config.toml
crop_scale_min = 1
fusion = "prefix"
decoder_layers = 8
decoder_norm = "rmsnorm"
decoder_head_dim = 32
decoder_positions = "learned"
init = "trunc_normal_002"
optimizer = "adamw"
beta1 = 0.9
eps = 1e-08
epochs = 34.4
Rows from block 10 of the image encoder of a small image captioner, named by matrix and row number. Each number is 128 + 32 x the weight over its row's rms, rounded and kept within 0 to 255. All counts start at 0. Numbers have three digits each.
After each channel's rows are labels from the 100 images, of 14976, where the channel reaches its highest value: "patch colour" is the nearest of a few named colours to the mean colour under the peak. Only what is clearly more common there than usual is listed. The data: regions of photos with short descriptions (Visual Genome). In brackets: how many of the 100, against the usual share in percent.
# conv: pointwise conv (encoder.blocks.10.conv.weight, 64x64x1x1), inputs 0-63

conv.47:136137132113069107130134122098086105108101147115140053087139126083175035113144137134102138125088099094157107160149097209056109143050128101102125131105075143177130130117136109107132134145130116
patch colour: black (46 vs 13.3)

conv.32:132130144231121155084133188108140171109090142075148125127113043079136137140124189128102115102103057098087137068134144149123125133136149128141100179126135142126142146114085173104125091149150154
patch colour: blue (42 vs 0.8)

conv.3:109169148102124096147069082096135154110143129131110086155155134098155098125146100146107050140109127155141098171114088040158102126094160141157147118072138111096155049121132148118069113129149191
patch colour: white (38 vs 5.9); pink (31 vs 9.8)

conv.50:090114134119130102140102117171139109183137100133149153201128069200152090133157156121122079135134117145180111128130134037140130133130158148139139132093118088097168093145128111162153096146134231
patch colour: white (42 vs 5.9)

conv.16:148114158127105151181137132114100137116073119131142091080158133127106053092158118103099140065086145105154107116059083148062118137105124141060127144110081087153088130095084088111080146091154133
patch colour: grey (61 vs 33.7)

conv.39:116174143166127081092133118114108160168119103110211153101192112115186111087102185088082125136152123134146098126104094118079138150084178115133118132091127044157131145164148133089131105122070131
patch colour: black (63 vs 13.3)

conv.55:117102145094150127152085117112130116058125126161157131142114164131116137169181112141144135136141190145118088123124059144115129172140016083168105153148119097121122116065154109124147210108139101
patch colour: red (35 vs 0.8)

conv.4:156150138119136086157154160109109144170099082127041130100122100104207127148177194114098145122145146111121134142138193151156087150142156105147117120172097121104175138140153127116036110111178121
patch colour: black (38 vs 13.3)

conv.5:133113099122104155153142144173029124149145133103134078151116100135106083087131202126068138135165106143179111179090088127132151160098190099145117088122116140105127096162109129163154068123161166
patch colour: black (91 vs 13.3)

conv.46:134089136188135118132138126126134117174146094094079151092137155124158101129105167091114059126151104095131127106091100108172118068132170072087098139122138185085179121035091122137132120176110097
patch colour: blue (37 vs 0.8)

conv.2:199117171133175081135037124098119111106118131148154122132153109069125135132094121160110192135107144098119110073122165122138088091070096090104087096127123125129069090116151096134105162130194112
patch colour: red (32 vs 0.8)

conv.54:139120065150122140117117158112065140097141169139153116137121079071102183138072160123128181043124093136154143081061152115154147144157136079121133114135135152135110157193128106092096148108177161
patch colour: black (78 vs 13.3)

conv.56:128072150213149105126136086102105146089161141169098095141132118120129146118143157174084138076176104133182126118142151086137123129131162084140153069102111131102147112159165146132154101174218181
patch colour: blue (48 vs 0.8)

conv.26:104123119109133155108056078097080151155129123143131084160168153136149145138093121089124117165134169172155193186097144138088125116064131165128126129129097160163145059192136139137130127117177196
patch colour: black (98 vs 13.3)

conv.63:166149102085176113137108113121153152019146093119126125109109170084192112255120131111130140136128173149130129132110115121094122113123117118100121136115120123155127088157145088128107158123101108
patch colour: red (48 vs 0.8)

conv.36:117090131120086176128074149130122125129138193162104094206116134160151122135142139127132122090125147057132202100086101132144135164191145117097091096135118160100127102144140131148024120136124170
patch colour: brown (60 vs 31.7)

conv.58:095145160109129174144172125098205123109133135111146151116090124121132101141137153087179043154142108145078147079103100113145143148116126131112117154122099131158163152012116131091154094122073159
patch colour: white (70 vs 5.9)

conv.59:141100155128092111120150123085137170149125108083078106117076120111144124135117149101128007137102122121138181111088056074168121099151148113171144114104117083104117185060101136104141110139117118
patch colour: white (37 vs 5.9)

conv.61:098138033073120116106057115130115136165152141145133135143085110131088235149162109130138134127104124182158113156120134084176151124136174117134130151124131088112095106163071088115164135129121174
patch colour: black (59 vs 13.3)

conv.22:169107140089060106122075119138057182097106119138147184139099104136161168113143099136087105132139177109101153166130080075174115107113139157144118185121117118140096151190144144152094125128078189
patch colour: brown (73 vs 31.7)