{
  "encoder_arch": "mobilenet_v1",
  "model": "image captioner",
  "dataset": "regions of photos with short descriptions (Visual Genome)",
  "train_examples": 101725,
  "image_size": 48,
  "crop_scale_min": 1,
  "horizontal_flip": true,
  "color_jitter": 0.1,
  "tokenizer": "word",
  "vocab_size": 6471,
  "encoder_norm": "batchnorm",
  "encoder_activation": "mish",
  "encoder_depths": [4, 7, 4],
  "encoder_kernel_size": 3,
  "encoder_stem": "deep",
  "encoder_widths": [48, 64, 96],
  "fusion": "prefix",
  "label_smoothing": 0.05,
  "decoder_width": 128,
  "decoder_layers": 8,
  "decoder_norm": "rmsnorm",
  "decoder_norm_position": "sandwich",
  "decoder_activation": "gelu",
  "decoder_mlp_ratio": 4,
  "decoder_head_dim": 32,
  "decoder_fused_qkv": false,
  "decoder_bias": "none",
  "decoder_qk_norm": false,
  "decoder_parallel_block": false,
  "decoder_inner_norm": false,
  "decoder_positions": "learned",
  "decoder_prefix_bidirectional": true,
  "decoder_connector": "mlp",
  "decoder_tie_embeddings": false,
  "init": "trunc_normal_002",
  "optimizer": "adamw",
  "learning_rate": 0.0021,
  "beta1": 0.9,
  "beta2": 0.99,
  "eps": 1e-08,
  "max_grad_norm": 1.0,
  "max_steps": 27300,
  "batch_size": 128,
  "epochs": 34.4,
  "lr_schedule": "cosine",
  "final_lr_fraction": 0,
  "warmup_steps": 1360,
  "weight_decay": 0.2
}
Rows from block 12 of the image encoder of a small image captioner, named by matrix and row number. Each number is 128 + 24 x the weight over its row's rms, rounded and kept within 0 to 255. All counts start at 0. Numbers have three digits each. After the name is the row's rms in percent of the matrix's.
Before each channel's rows are labels from the 100 images, of 14976, where the channel reaches its highest value: "patch colour" is the nearest of a few named colours to the mean colour under the peak. Only what is clearly more common there than usual is listed. The data: regions of photos with short descriptions (Visual Genome).
# conv: pointwise conv (encoder.blocks.12.conv.weight, 96x96x1x1), inputs 0-95

patch colour: white
conv.80 100:101113130103121135107120178115130055104124089111127106141111149140092169102116116131100133117071154093147123108126093108120101122140139142133159125148110118143131118131101138090133190150115145157130135102103177135114097158166141145151134162107161143099120104114138124111077144153122110108

patch colour: black
conv.12 096:125137111127131108143128137099111160153121169153159162129135180093115138114142153141176111132124108166127135144110109136131176097111127133084096160135120150144166117148129179090097123169078141131130108158161147126116120133177098158128140151136114138114131182131111119105134179141149137150

patch colour: white
conv.40 090:125134116095091120142163129138162131116147114151129142152127084112119118124120127152130141104113119133110131138145122143130085119092148113116177143126145108107150159145121146122135117184130161150201171109118106122111107140116129168142117146084131233138122121125074135122122129123124122111

patch colour: pink
conv.14 105:115065107159104116087148091168131113148169143130138130154139129131131111130104104127162137099128106158127205128176108119146118126108142116148136174153161118118139090111123097133135133132118136170092145128130144137094132102155156131108131150116169157133122113114123125089128108097135120064

patch colour: black
conv.24 097:108134141100155103129130127117111161111114123106133112149154188121152115100083191101134132145120149110099150146155126090101142153155143122150124139122174141161180147151146066112108132095115136115121106124094168110169133144129134132123127123198132119106125165134121165109131149147134124139

patch colour: brown
conv.59 095:127151092128136184125155132135142078139147140137162137109119082116128119118132117156120091137145126154096102135151115160132156138146135107126167112148131164153083154111116147140091132081127128108142128125118113128104113150140105083114143058116109073167137113124200121135136108144123149127

patch colour: black
conv.21 100:117126110117122163148105141116146114107185118143130180111128096082144125127116141128149124142188146142121123107149116096121151085146096071098093136152144103114105098137086112131147160091148141100140109118111094111112103125087144119076110118137081087138124128163127096130143130117107135127

patch colour: pink
conv.84 098:113114096152139123137170132108153090159150146151127144115132153085118123072117135087050123106117112141140144165160150142114076134133126086122104157173134101144131123118157134149140129147096146134157143124122088122149143116126133172127146147138151163157145131153099143130162141154109165154

patch colour: white
conv.47 092:125130097135102147126171158145139103119150110178112114145108095144133159132130153107116136058108123117143100139131105167097097163140123139125134101139105141140120153156135179118133117147128142132166178117108107101121123143162117111159106144144123166158100076098189138105140145133094111132

patch colour: orange
conv.68 097:160091151116116091092115135123115160138124118139131104142132163134128063131074163106138128128135105151126135125131143140151135073153107143138107175141135133185120122141141135154140151147172095167113150105077135136111120134102183130142156118120129116116107161111126146071132115148166133147

patch colour: brown
conv.48 103:129130125113168151109147138130127103123145098142118093119127096118124013122105111145108143134169147119092114129157103091115156104143138106134127118143104146141116155109133132133114146130128136133122157135088123123143118127123118070139123086122128057130101154128193145129127103117107129129

patch colour: black
conv.28 100:113138126140115134136117139119148132149125140125191144078112083147137177110166113148173127149117056133116147154132146108163157131077133135121138096133134142147158127105137165106131108142135109100132142133152169113126118087082111126124148160146113149116140110163127104110135151135083080146

patch colour: white
conv.32 095:191155140110129110147121131133159133134113127142108111084138123124133133105101188098139149101133151147150128153086142111110083126092115127125138148166130129105129165146162098115202154123084129139148124137125108140139135161117154144111149137119103178127133096121083163094099157131143115151

patch colour: white
conv.35 096:090120123101151139125128108110105125139151125124133071121109095108126081129130095145152157161118131148123136116171130118132127101121145131137157123138144146025164133159143133127109122099115090112144110131166081118129155088136158122105159100118139168118125092112092127103144129144149129162

patch colour: red
conv.65 107:125133120164101000116123105085107156121148124148128095040136140145163119129131126158156138147142126109125109139132158112131157125126136114146089121118128135107133101112139125111140130140121138142119128115135135135137112132133176133138118136117161108127148139126146145138106127121135138108

patch colour: cyan
conv.56 097:108179074161158158133114168139105120120145102139130121149153157151151129137147128131067118092127166119151138117131114098110149173180130125110115107111121121141090136079156178153120140095166086123150126136131144131164137126134131091160121118149149141104128130131152149141091131089098135129

patch colour: black
conv.73 096:116150144108131120151098138117060142141137141146132121115117122122141160102099153123136157151129144147098121106135088111128132097099140161126126099147110120122144144112165080125132110069129152116147096129103179146164117144110119153130118126207091078127131104131135124097139161154079122116

patch colour: blue
conv.60 090:147135081115172134131124121063129119135136136158121145153101127114135117114156121135087100168133139131147112113132151140131113088125204092142119127148153138117135148128132147132107114085097144110115124104123092132139120116137155133110132124226108136102142147158096149151113097108091123121

patch colour: white
conv.29 099:099160143121140140128142149093137147167162095165146092093127152137140175068149147112157139126125157082148097115132135122103121098101125102124159140142123143096129116118099146132119107085131142178148126127159138136110113169146108072139096126130098129128108152149115110109150139089158139081

patch colour: red
conv.22 094:129146136134106079096104133135098133125118127109141114076140185135137138114099129153107108103118113136131134124133131129140129084122077138132117124047162178101129116098110141112110143135109110139126143130155121142146125134127226154152127125140151099117133137144159133170136140156123139164

patch colour: black
conv.18 099:109124109107130132143095108139086140115144111093116115150127119107126120124121137134121101103126123102074179095164099132146122136112133096126146163103139141109147132082139128125073123131104125092073150118100131153100104126088122179101139134162160089121092153101165086100101107110111142124

patch colour: grey
conv.57 100:147123147135120162091081140119158108147177168146123137095093095140108139145150115155105127119096131125120176119085097111104119156103135101125122097136094138126119154096142147171118091114152163134154119112113123111095087105126097166138151096131149096103130157090131092146104121091103127127

patch colour: white
conv.88 103:099139088127153135134132121142101132111156130141105115148130144145101136082076155122169124105144159096090131121132118158099132122158120120114143190119193146130126099121099136055138094161105099125108113146125121139154125122131122115150092135122169136144116162149121144098188143121129112125

patch colour: green
conv.36 093:119125168127139094094126125133138127130128139144134132143122145139135097124114113168137128112116108111146111099149103138123132133124111145119103111131124129255116114114135116109114112137116141117133124115160122119112120117165107137117158111119116127108108114133124100120110112122133132109

patch colour: white
conv.25 101:148154121101095093133114099117147067129155121100126110095141131116150125102129144140132102091119121136096139084136082163147127101088173119087159152087171151123150142128147159127116111153096130113133147131093076140107102137137124132144145098118160125126142153106126086098129103140137179118