Weights of a small image captioner.
Model: 3.38M parameters, 48-pixel images, encoder arch mobilenet_v1, encoder norm batchnorm, decoder norm rmsnorm.
Training: adamw at rate 0.0021, 27300 steps, batches of 128.
Data: trained on regions of photos with short descriptions (Visual Genome), 101725 training examples, 34.4 epochs.
Rows from block 12 of the image encoder of a small image captioner, named by matrix and row number. Each number is 500 + 25 x the weight over its row's rms, rounded and kept within 0 to 999. All counts start at 0. Numbers have three digits each.
Before each channel's rows are labels from the 100 images, of 14976, where the channel reaches its highest value: "strongest on" is what is common among them; "peak at" is the part of the image that holds the peak. Only what is clearly more common there than usual is listed. The data: regions of photos with short descriptions (Visual Genome). In brackets: how many of the 100, against the usual share in percent.
# conv: pointwise conv (encoder.blocks.12.conv.weight, 96x96x1x1), inputs 0-95

strongest on: text has "man" (48 vs 8.3)
peak at: top right (35 vs 11.1); top centre (31 vs 11.1)
conv.91:502423510471498493487480508475521511472496499516523456498471489525491486557494507486479467478466543514507469491472491549415500489508487491517514507519447521511494503499514490544462498504538509500511482519541502440508492481522506466495454476483490507489497483506529508480493514498486471536

strongest on: text has "man" (36 vs 8.3)
peak at: centre (39 vs 11.1); top centre (38 vs 11.1)
conv.77:489475480485478488491550476471510457509500513498513471480520507522493507485501496495482499538485510483502496520466481504499490521488514506561563511473484505493495510533436486480482502496493538470480511482529513533483399539532515514488513517530538495502478526501527475509500506496467535455

strongest on: text has "man" (47 vs 8.3); text has "wearing" (27 vs 4.7)
peak at: centre (64 vs 11.1)
conv.70:478485517480498480500526442470477479480464470527558477474483487531460491514468459522532521491465496511481491496502508497477469467471509528535511439487445467512483479513493466452487487532495505503560511515494519472475496526535502504525509519504471541482501502513476489481466486523502495489

strongest on: text has "man" (35 vs 8.3)
peak at: top centre (66 vs 11.1)
conv.11:492554468513478495499549523511543506486531454510499455501498445503477518483519422500526520520496500485494492513493466463534534520490521486520482483497420506507470477487494536518533484498492478498537474512533485511549485476527466481507467526507482518492503510485515507529493511504484481510

strongest on: text has "blue" (27 vs 4.9)
peak at: middle right (45 vs 11.1)
conv.69:467517491454476503487521492509549537435494484519505494521539484503469507477522517529520506521452481494491531520496537502509486491549539479493488471543524521510468441478484502541556501487510489537514479467493529473485509490509499543489471513541500479493475490523485524509505525515455501490

strongest on: text has "man" (29 vs 8.3)
peak at: centre (60 vs 11.1)
conv.8:507531523508529501503512474417495505491493500515543470460452524495477478517481502474499511518506465505543497489522510480489501483502533502565482455499487479494504484513503505495502492487490475515454517485524507429483515457490511490453538497520503541480474511527469492505437530508511488498

strongest on: text has "man" (45 vs 8.3)
peak at: top centre (81 vs 11.1)
conv.20:511519479486522531509551481527516481551463524484513485513476514468486509511513478545489491489510459533508510512448494537453471499493479477555511462493492478527479517512498547465502509544466505497546517516518498506517426508479483492507504496470490519480502523499517486495456493538493484540

strongest on: text has "man" (27 vs 8.3)
peak at: middle right (40 vs 11.1)
conv.94:524438505502488491517493491487489506485493493525486496508504475538460450524495543532513491517528480492495509514472561516477515529549500471481505534476476500496467482514473495524490477473527516526491494475498511514513475481502485479538463469490514509507482516507508519502483607505558506504

strongest on: text has "red" (31 vs 4.3)
peak at: top centre (42 vs 11.1)
conv.23:523542495504546470474474447496467501506480468511525472494495515567506496503536501484510528485490493514504480500478479516491505515510482533553470460454498511510486497489537499467476471498434491488494486463471483471494542504516544470524485460505529530510482490497514484472468469464523480508