From a checkpoint of a small image captioner: 48-pixel images, encoder widths [48, 64, 96].
Rows from block 3 of the image encoder of a small image captioner, named by matrix and row number. Each number is 200 + 20 x the weight over its row's rms, rounded and kept within 0 to 999. All counts start at 0.
Before each channel's rows are labels from the 100 images, of 14976, where the channel reaches its highest value: "patch colour" is the nearest of a few named colours to the mean colour under the peak. Only what is clearly more common there than usual is listed. The data: regions of photos with short descriptions (Visual Genome).
# conv: pointwise conv (encoder.blocks.3.conv.weight, 48x48x1x1), inputs 0-47

patch colour: red
conv.42,218,218,235,183,202,233,223,244,208,196,227,196,224,210,207,219,195,199,247,193,184,143,217,209,199,202,207,208,213,208,192,207,201,211,181,189,198,190,203,197,191,165,183,198,198,216,157,222

patch colour: red
conv.38,211,184,186,191,196,208,215,211,187,198,166,220,216,226,203,204,203,213,205,196,188,193,212,188,193,204,208,211,186,203,166,190,208,197,185,176,206,205,218,196,248,139,165,207,231,161,177,162

patch colour: blue
conv.20,204,236,235,185,218,216,205,235,209,202,256,189,229,186,192,222,194,199,184,204,203,204,183,212,211,194,219,200,206,179,260,213,181,187,203,206,193,203,216,201,169,223,191,172,179,204,211,218

patch colour: green
conv.34,224,194,162,175,179,197,195,179,196,205,203,226,218,160,205,191,182,192,168,206,207,207,180,176,184,215,218,184,202,192,224,200,161,202,193,234,180,228,163,187,190,211,195,185,183,165,222,173

patch colour: black
conv.32,193,187,224,220,196,182,208,200,198,197,198,204,173,202,205,201,188,208,151,194,215,207,201,212,180,296,208,207,222,206,211,212,175,209,192,205,208,185,206,186,219,191,201,194,212,168,209,188

patch colour: brown
conv.29,191,210,177,208,199,164,216,184,233,172,195,194,207,199,183,197,188,189,198,149,147,215,185,175,171,201,163,188,233,231,197,207,188,203,199,207,202,215,199,190,199,210,243,200,215,202,196,218

patch colour: brown
conv.45,192,186,206,226,199,192,203,214,203,211,158,197,178,222,211,193,200,195,181,196,210,196,204,214,171,198,184,194,220,205,197,218,204,192,198,215,195,201,205,199,289,160,211,234,210,184,215,179

patch colour: pink
conv.26,184,194,215,194,192,224,166,212,157,187,202,189,205,226,215,225,182,199,203,227,232,219,198,168,230,197,185,184,166,156,193,215,188,182,202,182,206,168,209,180,211,207,175,200,199,214,214,234

patch colour: red
conv.23,203,181,189,217,214,204,240,223,202,186,180,197,194,206,203,195,201,191,221,191,190,201,216,199,198,232,188,181,180,193,183,197,215,189,201,192,191,212,228,209,276,147,172,216,225,184,205,205

patch colour: red
conv.0,200,206,239,151,221,182,204,205,197,206,226,188,262,201,206,200,229,205,186,206,211,201,159,213,205,181,200,198,195,212,255,220,198,201,197,196,192,196,235,203,189,181,207,183,199,195,219,195

patch colour: blue
conv.10,203,218,198,186,182,185,217,209,202,213,230,213,165,145,191,193,193,183,193,195,188,153,200,205,180,193,198,179,173,199,208,218,189,173,207,188,169,212,183,204,188,210,237,204,152,197,208,170

patch colour: red
conv.44,191,214,222,206,213,191,254,192,202,183,200,227,201,228,217,210,221,199,223,205,189,153,215,209,184,173,223,193,186,204,187,194,209,218,186,236,190,214,206,215,213,155,216,215,207,183,162,180

patch colour: red
conv.3,207,161,192,143,195,192,212,181,184,188,194,162,269,191,193,198,191,199,193,192,176,233,186,195,217,170,185,210,198,197,208,198,236,190,205,178,190,187,205,209,208,183,199,195,206,182,208,194

patch colour: green
conv.6,202,188,183,172,207,211,196,213,201,201,187,190,214,200,184,203,190,190,176,191,211,196,210,193,221,106,208,179,204,210,221,207,211,193,199,207,199,194,150,186,200,198,236,183,195,180,185,184

patch colour: red
conv.36,187,206,228,173,198,202,206,168,196,184,171,211,216,240,202,187,220,201,190,194,199,176,223,232,224,182,222,192,190,195,153,196,209,212,205,225,193,193,216,209,218,158,182,212,200,167,180,163

patch colour: brown
conv.37,202,199,183,151,182,202,196,187,187,206,143,193,175,196,208,213,190,194,154,186,209,195,210,202,192,182,209,202,198,201,192,193,212,208,197,184,203,211,175,203,225,190,190,185,236,146,190,158

patch colour: blue
conv.24,186,228,205,265,167,202,179,218,189,220,249,223,188,185,204,200,193,196,225,202,190,181,220,216,207,232,202,190,190,180,200,195,156,198,192,207,186,210,201,214,189,183,206,226,172,211,213,197

patch colour: brown
conv.5,213,183,179,164,200,191,220,174,210,200,150,217,178,210,192,193,200,191,201,212,184,191,227,185,190,204,174,202,214,206,217,210,233,178,193,175,203,214,215,222,255,173,187,210,186,174,176,175

patch colour: white; pink
conv.16,207,216,186,235,176,198,215,191,213,189,221,211,191,191,204,192,172,199,267,191,202,137,244,202,206,215,218,190,205,204,183,197,222,202,194,212,176,205,193,182,183,191,197,225,192,211,190,184

patch colour: blue
conv.33,218,217,186,199,157,192,208,193,188,201,212,219,208,182,210,193,181,154,214,176,189,192,215,192,187,204,201,146,190,210,207,185,191,138,187,212,166,212,210,161,199,201,198,207,176,200,200,205

patch colour: blue
conv.7,199,232,215,195,203,211,223,193,219,215,214,215,203,228,200,227,208,217,193,204,194,193,192,205,183,227,202,213,206,213,178,208,182,211,207,218,218,211,224,226,188,187,211,121,229,213,161,179

patch colour: pink
conv.12,173,205,213,195,180,167,221,190,161,181,187,192,197,209,197,188,209,200,216,189,185,189,209,204,212,191,157,201,145,262,212,199,233,193,192,226,181,193,206,189,201,204,187,218,181,221,208,194

patch colour: red
conv.4,206,207,215,200,202,187,203,215,204,213,190,217,211,205,206,206,212,204,213,205,187,198,196,227,197,198,211,200,201,209,194,207,209,203,205,216,210,199,289,204,235,137,187,234,225,187,214,188

patch colour: white; pink
conv.17,229,225,204,183,184,211,200,186,193,197,197,196,196,219,208,261,178,202,220,197,190,144,248,190,195,168,214,215,183,230,178,204,232,202,197,176,186,187,202,183,209,190,195,196,213,217,198,199

patch colour: red
conv.9,176,222,234,194,194,209,214,181,212,213,182,241,221,179,200,179,190,201,202,221,183,199,186,244,226,211,198,217,165,195,195,181,189,214,173,169,190,221,211,196,194,146,193,205,189,197,174,178

patch colour: brown
conv.27,160,168,207,192,223,204,204,221,168,200,167,171,161,217,211,199,171,189,173,176,201,226,198,194,184,182,204,198,170,201,207,195,211,184,213,182,207,190,199,196,234,193,162,220,172,177,221,184

patch colour: cyan; blue
conv.31,179,221,191,187,200,204,198,193,201,206,254,219,204,187,187,195,205,206,200,199,195,168,210,161,197,216,224,208,188,223,199,198,180,207,210,207,213,206,177,194,187,139,185,167,241,184,201,160